Weights of a small sound classifier.
Model: 19M parameters, log mel input, arch convnext, norm layernorm, activation gelu_tanh, moe top_k, num experts 8, widths [96, 192, 384].
Training: 7800 steps, batches of 128, held-out accuracy 100%.
Data: trained on synthesized solo parts of chorales (CocoChorales), 39062 training examples, 25.6 epochs.
Rows from block 3 of a small sound classifier, named by matrix and row number. Rows with one number within an expert belong to one neuron, the router's apart. Each number is 50 + 15 x the weight over its row's rms, rounded and kept within 0 to 99. All counts start at 0.
After each expert's rows are labels from the 100 clips, of 14976, where the router gives the expert most weight on average: "top examples" is what is common among them; "lies over" is the class under the peak. Only what is clearly more common there than usual is listed. The data: synthesized solo parts of chorales (CocoChorales). In brackets: how many of the 100.
# router: router (model.blocks.3.mlp.router.weight, 8x96, trained with AdamW), inputs 0-95
# up: expert up (model.blocks.3.mlp.up, 8x192x96), inputs 0-95
# down: expert down (model.blocks.3.mlp.down, 8x96x192, transposed), outputs 0-95

# expert 3
router.3:42 53 51 36 31 44 55 36 51 49 52 50 91 45 54 38 25 28 41 35 41 47 43 58 42 61 69 25 48 56 51 42 23 50 46 60 43 32 44 64 42 74 39 76 39 49 24 71 17 41 29 41 36 31 39 45 53 19 65 80 47 61 79 60 39 27 38 50 26 35 41 55 41 51 55 48 41 60 41 44 38 24 38 76 40 76 62 64 69 48 70 54 63 58 68 48
up.7:61 25 74 56 66 60 48 70 34 53 49 56 38 14 47 49 48 29 54 58 35 67 50 37 44 37 67 72 28 58 63 44 46 46 47 61 35 43 54 32 39 44 16 69 67 35 68 50 48 50 39 81 47 47 64 52 45 59 33 51 38 43 37 33 43 76 32 56 49 64 71 71 71 62 43 39 70 31 62 70 33 54 44 21 52 37 50 73 45 42 47 28 62 23 72 86
down.7:34 43 39 82 31 38 49 22 41 50 37 71 52 52 82 62 60 45 36 52 42 76 55 25 61 49 38 45 40 42 67 46 41 70 75 79 27 42 49 61 28 66 32 50 70 40 63 62 26 56 66 08 52 42 49 52 50 53 63 66 39 67 53 44 80 46 31 40 24 43 45 46 62 57 33 47 58 33 48 39 36 51 68 48 51 77 38 36 34 39 51 72 66 46 60 68
top examples: oboe (95); note A#4 (43); note D5 (37)
lies over: A#4 (26)

# expert 5
router.5:50 32 60 32 59 63 48 46 50 84 23 41 49 37 24 59 20 64 55 63 70 61 84 25 61 44 80 33 46 71 39 47 69 36 38 24 40 47 51 63 60 62 39 54 70 56 55 49 21 44 25 49 57 67 40 70 60 61 55 50 41 66 72 61 57 56 27 31 60 42 44 46 60 63 54 40 50 49 33 40 61 38 53 64 51 32 21 39 54 59 40 81 44 14 55 54
up.7:58 58 51 71 32 42 50 60 45 59 34 48 68 80 54 53 38 53 51 26 43 28 47 63 74 54 54 71 42 61 40 56 53 77 45 79 42 45 48 53 19 64 32 34 59 30 63 55 71 34 63 41 82 04 65 58 59 36 32 58 53 61 62 52 27 54 37 58 37 62 40 26 51 38 90 33 48 42 50 26 53 46 57 56 49 51 58 46 70 51 32 55 25 61 28 55
down.7:47 57 24 77 31 44 39 50 44 56 29 54 59 53 70 53 27 34 99 46 74 66 54 53 44 54 39 58 53 31 51 60 29 49 32 40 59 36 63 77 20 60 39 60 19 51 61 62 56 63 50 41 39 45 36 64 51 17 48 41 54 47 65 46 46 77 75 54 56 50 50 72 25 57 41 48 53 42 23 40 64 67 74 41 31 59 52 36 42 53 59 70 22 35 50 52
top examples: cello (93); note A#3 (79); note B3 (61); note G#3 (42)
lies over: B3 (26)

# expert 0
router.0:28 42 35 37 69 56 24 74 34 55 60 42 33 57 58 59 73 60 52 63 76 53 44 65 55 85 63 54 61 65 51 48 59 33 33 27 31 57 58 34 48 10 45 20 54 67 57 33 60 48 62 52 32 72 39 26 51 71 69 60 51 56 30 54 46 47 61 44 79 48 37 19 67 39 58 75 61 67 57 69 46 68 56 54 48 65 49 40 41 52 52 56 74 79 49 48
up.0:73 66 21 47 21 31 45 26 61 52 58 68 68 60 53 46 29 68 57 36 61 66 62 55 42 60 44 30 52 43 57 46 59 62 36 65 69 56 44 32 28 36 62 76 46 59 29 59 34 34 32 53 40 72 59 76 76 65 18 22 44 68 58 42 33 69 29 56 45 60 32 59 49 42 58 53 47 69 51 31 48 79 36 58 48 40 55 77 40 42 58 45 31 47 54 81
down.0:35 31 44 49 64 51 34 52 52 62 43 52 63 62 72 60 51 56 46 51 62 35 49 30 43 35 47 62 44 37 43 69 32 45 49 65 59 34 42 54 62 57 46 03 36 58 48 31 56 49 22 52 56 79 30 44 33 19 02 57 51 81 57 61 25 39 55 62 43 63 68 49 77 52 42 69 58 69 30 74 49 37 44 42 51 61 42 54 66 57 41 38 70 60 82 68
top examples: flute (68)
lies over: silence (50)

# expert 4
router.4:57 50 77 31 55 23 83 65 42 62 66 46 61 24 68 72 03 38 50 67 74 33 33 35 42 59 43 42 48 44 40 61 47 55 40 39 37 52 49 37 50 28 37 35 72 31 46 53 44 26 37 61 54 55 59 22 50 62 46 38 47 37 41 47 38 61 43 56 52 42 65 53 17 22 53 57 31 66 41 40 37 44 42 64 47 79 67 54 66 60 81 48 52 34 67 67
up.0:63 49 87 28 33 71 38 08 45 31 49 32 21 51 52 78 61 26 67 61 71 70 53 72 47 48 47 59 47 72 38 48 41 53 58 58 60 78 46 54 46 59 75 46 54 69 45 20 67 40 49 61 58 27 14 78 42 59 50 49 73 45 50 40 40 43 34 68 59 39 32 61 55 46 49 40 45 37 55 50 60 51 59 56 56 76 69 28 40 48 36 44 35 48 36 53
down.0:12 58 74 50 47 36 45 52 70 66 60 61 44 66 66 41 55 79 66 49 47 54 27 74 49 51 68 56 50 68 36 47 23 49 37 60 62 62 46 69 21 36 31 67 33 40 21 61 58 59 41 58 53 59 49 41 15 33 50 57 61 41 78 67 42 24 63 36 21 56 63 51 42 26 41 46 56 57 47 51 55 37 50 76 59 32 37 40 65 59 57 72 63 58 43 20
top examples: trombone (76); note C4 (49); note C#4 (38); note B3 (37)
lies over: C4 (28)

# expert 7
router.7:54 51 39 56 57 42 18 44 63 64 60 56 35 56 60 26 66 86 69 29 72 42 55 50 33 50 30 47 44 67 64 65 52 54 42 58 42 49 61 56 50 64 53 52 53 38 81 49 94 49 56 25 50 32 49 51 28 44 46 48 43 55 38 24 47 54 50 66 43 36 67 55 44 29 21 52 45 54 35 54 17 48 57 47 67 58 38 63 54 25 13 50 79 29 32 25
up.7:58 23 36 57 38 39 50 67 52 39 53 70 55 57 29 32 35 46 50 37 65 66 41 15 33 67 41 48 64 45 33 51 51 46 37 68 38 67 48 73 34 37 54 47 52 41 36 50 45 27 25 79 69 39 54 54 68 37 62 59 73 35 56 37 60 25 67 60 69 39 40 38 21 57 59 64 65 58 47 56 59 36 90 76 42 73 63 41 37 34 47 42 55 88 46 56
down.7:53 56 60 26 63 44 52 48 54 38 60 59 67 75 96 37 67 40 42 39 53 57 57 43 39 36 59 38 71 49 44 47 31 58 46 46 55 55 67 40 64 52 50 56 58 41 73 45 29 60 80 44 43 26 48 24 43 42 68 60 60 69 65 24 67 44 40 64 26 18 51 28 43 31 64 52 46 50 43 73 68 51 84 26 50 20 54 50 44 61 54 73 34 41 29 28
top examples: violin (83); note B4 (36)
lies over: B4 (29)

# expert 6
router.6:53 43 60 30 64 69 50 51 62 63 44 54 55 48 68 66 40 59 38 60 33 62 52 54 45 53 45 80 21 32 66 16 45 35 28 45 71 47 24 42 74 40 14 83 44 41 35 44 59 42 48 25 59 33 23 30 42 44 68 56 42 40 30 49 56 41 67 19 65 54 49 50 60 49 34 48 25 43 50 41 65 51 49 26 61 68 60 80 68 48 54 63 67 70 45 59
up.0:74 29 34 55 31 41 52 54 63 61 21 51 61 29 37 41 30 56 56 35 38 39 61 42 46 16 70 62 50 37 61 44 40 59 64 47 84 79 15 32 58 63 59 38 29 71 51 64 60 89 41 77 50 41 50 65 39 53 39 51 52 43 44 35 69 53 53 64 53 56 48 45 54 50 82 43 54 45 50 48 41 50 71 16 65 42 61 50 36 40 31 32 36 80 56 44
down.0:33 38 59 67 63 40 73 54 46 47 60 64 35 39 55 67 51 41 59 71 43 55 30 61 39 67 40 55 44 57 45 45 30 56 61 56 40 46 71 56 66 31 39 66 63 42 52 35 62 54 50 41 29 62 44 41 42 31 61 31 35 24 56 22 43 61 17 44 02 38 54 99 38 67 56 56 43 45 58 47 49 41 73 42 31 35 73 81 49 50 44 74 60 76 52 48
top examples: violin (100); note E5 (81); note D#5 (48)
lies over: silence (81)

# expert 1
router.1:60 49 51 30 00 40 64 58 66 45 41 59 51 71 28 38 68 30 59 34 60 51 52 70 38 40 78 31 52 40 32 55 15 41 55 45 41 31 57 66 32 54 78 36 28 49 50 60 26 46 69 66 55 67 41 72 36 50 24 58 52 64 30 50 41 45 48 65 62 28 71 43 46 47 56 25 41 45 50 47 26 56 49 49 56 38 27 59 56 26 25 39 55 50 68 56
up.7:45 23 55 39 59 36 62 64 22 56 34 20 36 70 34 55 80 47 30 28 38 50 75 42 58 58 54 70 50 39 70 27 43 37 53 51 52 74 65 58 50 36 29 48 42 50 30 31 58 51 49 73 57 47 64 65 35 63 54 63 39 55 40 53 31 70 68 24 29 60 69 39 71 54 79 68 41 64 49 63 59 44 25 48 30 41 54 37 34 62 80 72 55 55 59 33
down.7:58 51 49 60 21 57 47 59 39 09 54 51 55 49 54 33 66 56 59 36 41 53 31 62 52 54 66 33 53 42 63 59 43 48 81 45 46 35 62 45 41 91 51 50 61 50 43 51 37 48 26 71 57 72 38 35 20 43 61 51 73 69 47 44 63 71 30 27 59 16 69 61 65 48 59 59 16 51 49 62 36 50 52 94 30 58 45 38 58 43 58 37 55 56 26 64
top examples: violin (69); note G5 (36); note A5 (34)
lies over: silence (49)