python train.py --train_examples=39062 --inner_norm=false --num_experts=8 --shared_expert=false --patch_size=[4, 4] --residual_init="none" --nesterov=true --grad_clip=1.0 --steps=7800 --lr_schedule="linear"
Rows from block 3 of a small sound classifier, named by matrix and row number. Rows with one number within an expert belong to one neuron, the router's apart. Each number is 128 + 24 x the weight over its row's rms, rounded and kept within 0 to 255. All counts start at 0.
After each expert's rows are labels from the 100 clips, of 14976, where the router gives the expert most weight on average: "peak on" is the class under the peak; "responds to" is what is common among them. Only what is clearly more common there than usual is listed. The data: synthesized solo parts of chorales (CocoChorales).
# router: router (model.blocks.3.mlp.router.weight, 8x96, trained with AdamW), inputs 0-95
# up: expert up (model.blocks.3.mlp.up, 8x192x96), inputs 0-95
# down: expert down (model.blocks.3.mlp.down, 8x96x192, transposed), outputs 0-95

# expert 7
router.7 [134 129 110 138 139 115  77 119 149 151 143 137 104 137 143  90 154 186 159  95 162 115 135 128 100 129  95 123 119 156 150 152 131 135 116 140 115 126 145 138 128 150 132 132 132 108 177 126 198 126 138  88 127  99 126 129  93 118 121 125 117 136 109  87 124 134 129 154 117 106 155 136 119  94  82 132 120 134 104 135  75 125 140 122 155 140 108 148 134  88  69 128 175  94  99  88]
up.8 [147 134  71 122  83 130 137 150 139 152 152 122 137 136 130 133 160 180 169 122 153 115 100 138 169 137 145 148 126  93  86 109 131  83 122 164 141 144 127 139  65 146  73 140 121 137  98 150 134 168 129 136 103 119 111 124 146 136 111 140 106 152 146  80 126 107 132 106 127 110 172  72  97 159 108 129 135 110 126 133 142  93 102 134 129 124 129 120 117 112 128 157 139 157  98 131]
down.8 [112 173 170 145 119 124 110 123 130 100 116 191 116 152 128 166 109 126 131 118 116 152 106  70 112 109 150 123 126  63 122  93 143 146  98 129 127 137 125 140 143 138 151 162 102 138 173 130 114 123 134 124 135 133 102 129 162 129 142 125 131 136 106 123  71 142 111 138 153 140 134 192 106 134 144 147 129  79 157 101 108 103 141  93 156 129 153  86 134 127 160 130 150  92 117 125]
peak on: B4
responds to: violin; note B4

# expert 6
router.6 [133 117 144  96 151 159 128 130 148 149 119 134 137 125 157 154 112 142 109 144 101 148 131 135 119 133 121 176  82  98 154  74 120 103  93 120 162 123  86 115 167 112  70 181 119 114 104 118 142 115 124  88 143 101  84  96 116 119 157 138 116 112  96 126 138 114 155  78 153 134 126 128 144 126 102 125  88 116 128 114 152 129 126  90 145 157 144 176 158 125 135 149 155 160 120 142]
up.1 [126 127 118 158 140 114 154 177 145 109 114  77 135  92 143 123 137  94  86 147 146 174 152 148 126 119 129  80 135 155  82 130 170 110 129 147 151 139 129 116 165 111 116 166 107 127 125 134 125 145 169 147 137 151 114 112 103 126 175 126 124 135 129 113 106 148  85 138 129 113 127 149  86 155 135 117  69 127 142 138  78 144 108 110 128 105 134 151 127  60 157 122 125 139 111 129]
down.1 [146 175 108 143 117 142 142 135 136 119 103 169 159 158 130 109 118 160 141 118 137  89 156 140 101 110  88  94 119  80 142 111 121 128 142 147 125 186 119 129 157 155 107 117 120 145  85 135 120 140  99 131 106 107 134 143 134 123  80 138 133 128 101 135 133 141 126 157 130  96 113 124 179 175 133  92 116  96 114 139 135 120 113 131 125  91 175 104 143 126  91 173  97 140  99 177]
peak on: silence
responds to: violin; note E5; note D#5

# expert 0
router.0 [ 92 115 104 107 158 137  86 167 102 137 144 116 101 139 140 143 165 144 132 148 170 133 118 152 137 184 150 134 146 152 130 125 143 100 101  91  98 140 140 103 124  64 120  80 134 155 139 101 144 126 147 131  98 163 111  89 130 161 159 144 129 137  96 135 122 124 146 118 174 126 107  79 156 110 142 167 145 155 139 159 121 157 138 135 124 151 127 112 114 132 131 138 166 175 126 125]
up.1 [ 90 125 152 141 162 133 151 126 108 154 130  95 154  79 115 123  91 147 125 149 165  93 166 147 147 161 145 129 128 142 108 118 116 192  87 137  82  98 103 137 171 117 139 116 140 157 128 110 160 162 111 100 123 113  92 152 134 117  92  89 104 153 138 105 147 112 145 138 149 142 130 121 139 149 132 129 110 102 137  94 128 123 135 101 158 117 172 127 142 138  89 120 132 171 132  91]
down.1 [109 136 125 145 113 155 113 119 139  96 121 114 132 160  85 144 143 129 106 155  95  83 151 166 134 143 110 112 161 122 115 187 149 130 117 134 160 114 191 128 120  99 142  79 150 125 125 133 143 113 131 121 186 120 133 139 114 139 128  89 120 151 142  96  77 113 118 102 158 111 105 158 160 114  97 133 127 154 165 135  79 134 120 105 146 139 128 147  76 110 146 142  95 128 122 114]
peak on: silence
responds to: flute

# expert 1
router.1 [144 126 130  96  44 112 150 141 153 121 114 142 129 161  92 108 157  95 142 102 144 130 131 160 110 112 173  98 132 112 100 136  72 113 135 119 113  97 139 153 100 135 173 106  93 127 127 144  90 122 158 154 136 156 114 163 106 128  86 141 131 150  95 129 114 120 124 152 148  93 162 117 122 123 138  88 113 120 128 123  89 138 127 127 138 109  91 143 138  89  88 110 136 128 157 138]
up.8 [148 103 152 105 125 119 168 141 158 160 141 114 124 118  87 128 137 149 123 114 106 107 115 114  44 143 153 164 113 130 147 133 120 103 135 142 146 127  91 116 125 114 136 131 146 133 144 141  98 153  84 110 111  86 137 110 132 108 140 137 146 185 153 168 111 137  89 105 133 118 130 171 119 134 151 124 106 115 152 149 143 120 101 127 161 148  94 140 168 108  66 123 111 159  93 121]
down.8 [109 152 120 114 105 151  80 118 101 113 121 121  79 142 148 138 138 122  87 161 101 138 134 121 109 128 159 124 166 149 102  88 150 137 116 116 117 122  78  91 127 149 107 115 148 167 130 136 120 140 157  98 105 134 126 151 146 150 106 165 120 147 165 175 119 130 176 158 155 117  96 137  99 141 114 106 121 168 165 133 127 152 124 181 168 125  80 114 132  99 113 126 125 112 127 103]
peak on: silence
responds to: violin; note G5; note A5

# expert 5
router.5 [129  99 143  99 142 148 124 122 128 182  84 114 127 107  87 143  80 151 136 149 161 146 182  88 146 119 176 101 122 161 110 123 158 106 108  86 113 124 129 148 143 148 111 135 161 138 135 126  82 118  89 127 139 155 113 159 143 145 136 129 113 154 163 145 139 138  92  97 144 115 118 122 144 149 135 112 128 127 101 111 146 109 132 150 129  99  81 111 134 142 112 178 118  70 136 135]
up.8 [156 137 105 123 135 119 151 116 149 138 102 130 111 127 161 114 112 161 137  91 147 133 141 155  98 150 103 134 183 165 134 132 119 118 124  95 116 114 159 130  85 137  56 112 133 165 110  96  99 123 114 142 117  93 110 131 132 179 167 120  77 149 101 139  87 122  94 118 109 127 120  91 115 106 125 139 140 133 134 136 129 148 111 141 175 153 129 161 166 163 123 123 168 149 117 148]
down.8 [ 97 132 104 114  97 112 118 117  86 139 103 126 155 108 136 101 192 103 136 189 117  79 152 137 129 121 134 142  98  85  87 101 147 121  99 132 124 116 111 140 122 127 137 118 149 121 162 111 144  80  82 160 144 143 123 150 127  96 105 124 130 166  84 117 113 142 141 103 178 137 151 173 157 133 139 142 141 140 155 128 135  96 119 120 148 101 131 161 138 151 152 160 136 129 150 140]
peak on: B3
responds to: cello; note A#3; note B3; note G#3

# expert 3
router.3 [115 133 130 105  98 118 136 106 129 126 131 128 194 120 135 108  88  93 113 103 113 123 117 141 115 145 158  88 125 137 130 115  85 129 121 144 118 100 118 151 116 167 110 170 110 127  87 162  75 114  95 113 105  97 110 120 132  78 153 176 124 145 174 144 110  91 109 127  90 104 113 135 113 130 136 124 114 144 114 118 110  87 109 169 111 170 147 151 158 125 161 135 149 141 157 125]
up.8 [128 146  96 157 148 147 138 151 165 163 115 176 118 138 117 132  88 162 113 155 134 167  90 146  92 156 129 147 114 174 122 138 137 126 120 119 108  90  79 129 114  94 104 118 144 139 107 125 113 134 124 134 131 150 110  42 125 121 144 112 133 134 135 120 105  78 118 110 112 122 141 144 150 119 119 145 138  84 129 116 112 117 132  85 141 121 171 134 154 158 163 157  96  96 147 118]
down.8 [153 149 134 132 100 152  99 118 132 131  92 110 114  97 120 149 134 134 103  91  99 119 178 124 123 112 140 121  83 141 133 125 173 106 125 171 183 136 156 123 110 144 109  53 123 130 119 128 127 172 120 100 127 124 175 131 131 153 160 135 116 170 149 149 147  96 112 146 133 138 138 132 114 159 127 113 151 106 156 133  91 131 112 106  83 121  77 122 107 152 118  98 112 139 159 111]
peak on: A#4
responds to: oboe; note A#4; note D5

# expert 4
router.4 [139 129 171  97 135  86 180 152 116 148 153 121 145  87 156 164  53 108 129 156 166 101 102 104 116 142 116 116 124 119 111 145 124 136 113 110 107 131 127 108 128  92 108 104 163  97 121 133 118  89 107 146 134 136 142  83 129 148 121 109 123 107 113 123 108 146 117 137 131 116 152 132  75  84 132 139  98 153 113 112 106 118 115 150 123 174 156 135 154 144 177 125 132 103 154 155]
up.1 [126  97 152 134 141 103 105 129 127 141 129 113 118 184 151 121 134 125 103 151  89 109 145 120  98 156 147 149 112 130 114 127 163 131 109 114 141 152 150 108 139 152 155 103 139 140  77  88 147 136  73 124 174 122 132 106 116 115 125 153 121 137 156 108 111 115 189 119 113 148  86 139 106 137 111 121 144 113  93 141 109 141 115 124 115  93  71 146 141 127 165 141 147 201 157 124]
down.1 [104 176 138 119 175 142 142 109 156 144 125 112 108 133 118 100 153  88 178 161 159 111 133 100 131 138 112 132 121 162 124 134 157 108 142 110 143  93 104 105 153 149 157 125 121 153 137 152 113 133  63 106  94 120 107 140 129 151 109 102 118 152 138 123  90 113  64 113 147 146 192 145 103 146 150 121 106 110 149 150  89 134  92 134 105 146 149 110 135 143 136 134 125  98 120 126]
peak on: C4
responds to: trombone; note C4; note C#4; note B3