Weights of a small sound classifier: log mel input.
Rows from block 9 of a small sound classifier, named by matrix and row number. Rows with one number within an expert belong to one neuron, the router's apart. Each number is 128 + 32 x the weight over its row's rms, rounded and kept within 0 to 255. All counts start at 0.
Before each expert's rows are labels from the 100 clips, of 14976, where the router gives the expert most weight on average: "top examples" is what is common among them; "lies over" is the class under the peak. Only what is clearly more common there than usual is listed. The data: synthesized solo parts of chorales (CocoChorales). In brackets: how many of the 100, against the usual share in percent.
# router: router (model.blocks.9.mlp.router.weight, 8x192, trained with AdamW), inputs 96-143
# up: expert up (model.blocks.9.mlp.up, 8x384x192), inputs 96-143
# down: expert down (model.blocks.9.mlp.down, 8x192x384, transposed), outputs 96-143

# expert 7
top examples: horn (66 vs 6.8)
lies over: silence (86 vs 25.5)
router.7 [152 128 117 159 141 122 170  83  76 145 139 143 130 116 151 125 133 175 151 155  78 137 190 100  82  97 118 115 120  81  98 105  70 118 101  95 120  80 100 150 147 130 137 128 138 164 119 172]
up.0 [163 113 107  93 160 116 152 138 102 109 142 141 175  88  93 165 178 132 163 128 206 127 146 124 111 152 156 125  92 116  80 141 161 147 185 121 136 105 163 130 117 148 140 165 108 105 167 102]
down.0 [130 152 112 100 110 135 152 136 106  72 103 167 159 107 126 127  97 142 122 100 125 109 101 166  56 183  56  83  82  39 121 159  89  87 143  81 160 137 118 103 121 181 119 135 132  93 132 144]
up.1 [ 58 161 100 159 142 113  93  67  98 103  55 103 140 145 113 124 150  61 103 160 145 156 179 130 134 160 107 141 127 135 101 137 125 117  97  80 141 183  72 105 164  92 148 155 123  65  71 117]
down.1 [ 90 103 107 146  54 111 173 172 142 128  88  93 127 148 105 124 163  98 101 169 135 143 140  94 141 141 107 154 109 124 176 113 139 122 162 101 131  73 101  98 119  78 156 114 101 135  90 132]
up.2 [123 167  91 134 137 132 125  91  64 162  78 132 132  98 121 151  98 132  74 119 166  77 138 113 141 175  85 146 127 142 120 146 140  95 169  99 135  97 121 159 123 107  87 139 127 113 125  52]
down.2 [155 129 154 135 107  45 125  78 137  93  32  89 113 103  88 125  70 162 107 134 153 179 186  96  81 195  81  91 110 181 131  66  70 105 137  89 142 132 122  62 101  95 181 127  76 136  71 109]
up.3 [114 117 137  84 146 130 107 155 161 141 118 111  91 102 138 147 133 142 187 171  84  82 174 154 169 150 183 109 165 129 126 138 111 110  89 139 172  93 123 133 101 171 103 106  87 130 187 131]
down.3 [165 106 120 133  65 106 166 147 108 157 178  73 135 145 128 175 133 154 155 188 124 110 156 115 112 161 190 111  96 135  76  81 109 189  94 123 102 105  83 156 140 142  54 153 133 154 105 106]

# expert 4
top examples: viola (99 vs 8.5); note F#4 (43 vs 8.5); note G4 (41 vs 7.3); note G#4 (40 vs 9.4)
lies over: F#4 (27 vs 2.7)
router.4 [121 102 114 120 119 115 136 103  83 168  93  96 155 133 132 142 121 168 177 164  92 140  61  95 138 116 139 117 128  87 124 169 102 111 150 114  63  95 173 190 124 101  88 101 157 128 176 134]
up.0 [ 98 112  83 128 110 147 190 137 108 123 126 188  98 130 152 126 100  94 155 105  58 121 167 120 116 172  90 105  89 172 122 150 127 149 100 115 120 122 137 140 170 110 108 118 109 142 128 130]
down.0 [ 86  78 112 176  98 103 157 136 144 104 121 194 171 109  90  98 137  65 167 158 117 175 183 144 102 189  86 140 112 135 147  55 189 189 114 130 116  71 138  95 133 169 135  94 201 128 153 147]
up.1 [178 119 187  93 120 121  98 134 131 140 119 160 163 133 127 138 110  98 133 177 119 149 179 155 194 107 105 115   0 134 128 104 121 154 152 127 121 159  98 149  96 131 144 114  90 201  70 102]
down.1 [196 123 125 139 150 146 153 105 135  92 122  92 126 129 125 101  81  92 142 171 144 154 154 134 125 127  83 114 112 127 123 145 121 136 185 153 133 139  49  79 163  67 126 183 168 138  89  99]
up.2 [150 113 103 135 171 124 103 122 136 138 137 135 150  88 153 151 134 114 127 138 130 127  79 152  82 153  82 156 209  83 123 151 107 118 122 145 146 173 112 141 100 159  93 188 115 131 126 108]
down.2 [178 145 172 108 129 197 129 107  74 128 111 111 115 170  81  99  58 206 128 129 189 148 129 101 179 136 147  99  81  63  88 133  87 145 127 110 159 113  97 154 138 173 195  44  65  88  82 114]
up.3 [155 141  80 147  95 120 120  75 167  94  91 173 136 160 105 131 149 123 120 225  60 146  76 140 157 168 153 140 184  96 133  71 136  80 109 154 122 112 129 163 157 110 138  90 183  61 124  63]
down.3 [130 129 123 143 130  67 130 150 152  87 146  82 136  71 144 124  85 163 152 102  84  87 120  72 144 141  98 154 189 170 109 187 195 195 110 129  92 129  81 114 113 141  84 137 114 158 101 114]

# expert 6
top examples: oboe (59 vs 7.5); note A#4 (47 vs 10.8); note G4 (42 vs 7.3); violin (38 vs 13.8)
lies over: A#4 (33 vs 3.5)
router.6 [116 126  87  98  84 100 103 155 102 156 110 123 198 114  83 112 141 124 118  66  44 154 121 149 131 150 163 117 127 143 173 157  44 211 130 139  90 156  98 141 122 138 146 110 132 145 117 223]
up.0 [163 102 202 156 137 177 107 137  96 160 110  94 134 119 140 153  99 129 131 138 142 116  99 184 114 107 181 117 117 149 110  94 134 163 135 185 140  57 162 170 150 132 162 166 113 136  87 118]
down.0 [ 90 178 144 146 169 121 118  88  94  70 139 141 154 182  75 109  76  93 123 101 130 113 107  92 149 118  77 106 185  47 143 129 117 122 139 157  91 107 101 183 116 123 102 118  84  84 116  99]
up.1 [ 88 177 120 111 143 148 126 123 161 102 112  71 183 183  98 157 106  77  78 131 208 109 122 105 144 164  57 171 169 125 100 180 148 104 139 100  65 123 150 138 135 129 116 148 133 152 105 168]
down.1 [138  96 103 105 115 129 191 133 123  59 126 143 126 107 137 141 125 192 126 128 138 107  44 171 161 118 102  85  54 150 151 139  91 106 144 129 196 120 162 168 144  94 177 128 104 112 132 153]
up.2 [119 116 142 125 109 155  93 161 126 124 160 172 215 119 128 159 131  94 132  63 168 158 144 123  95 101 168  96 195 128 124  96 116 147 162 123 126  99 139 144 115 150 164 162 120 106  87 146]
down.2 [ 79 100 131 123  82 146 116 138 158 136 154  77 122 161 128 142 135 124  94 117 134 136 115 133 110 125 180 119 104 113  93 141 160 152  81  92 154 203 181  70 156 111  93 123 126 124  80 137]
up.3 [167 197 140 153 127  71 130 123  94 144 139  70 124 144 137 126 143 130 207 194 148 143 161  92 137  89 171  99 103 110 145  96 112 129 144 176 115 115  82  72 161  96 159 130 152 120 157 109]
down.3 [175 179 137 119 142 148 114 106 115 122 157 140 112 121 200  88 152  83 120 101 115  86 116 216 119 124  90 152 123 144  77 153 187 124  96 143  62 172 141 152 177 141 105 157 146  97 100 150]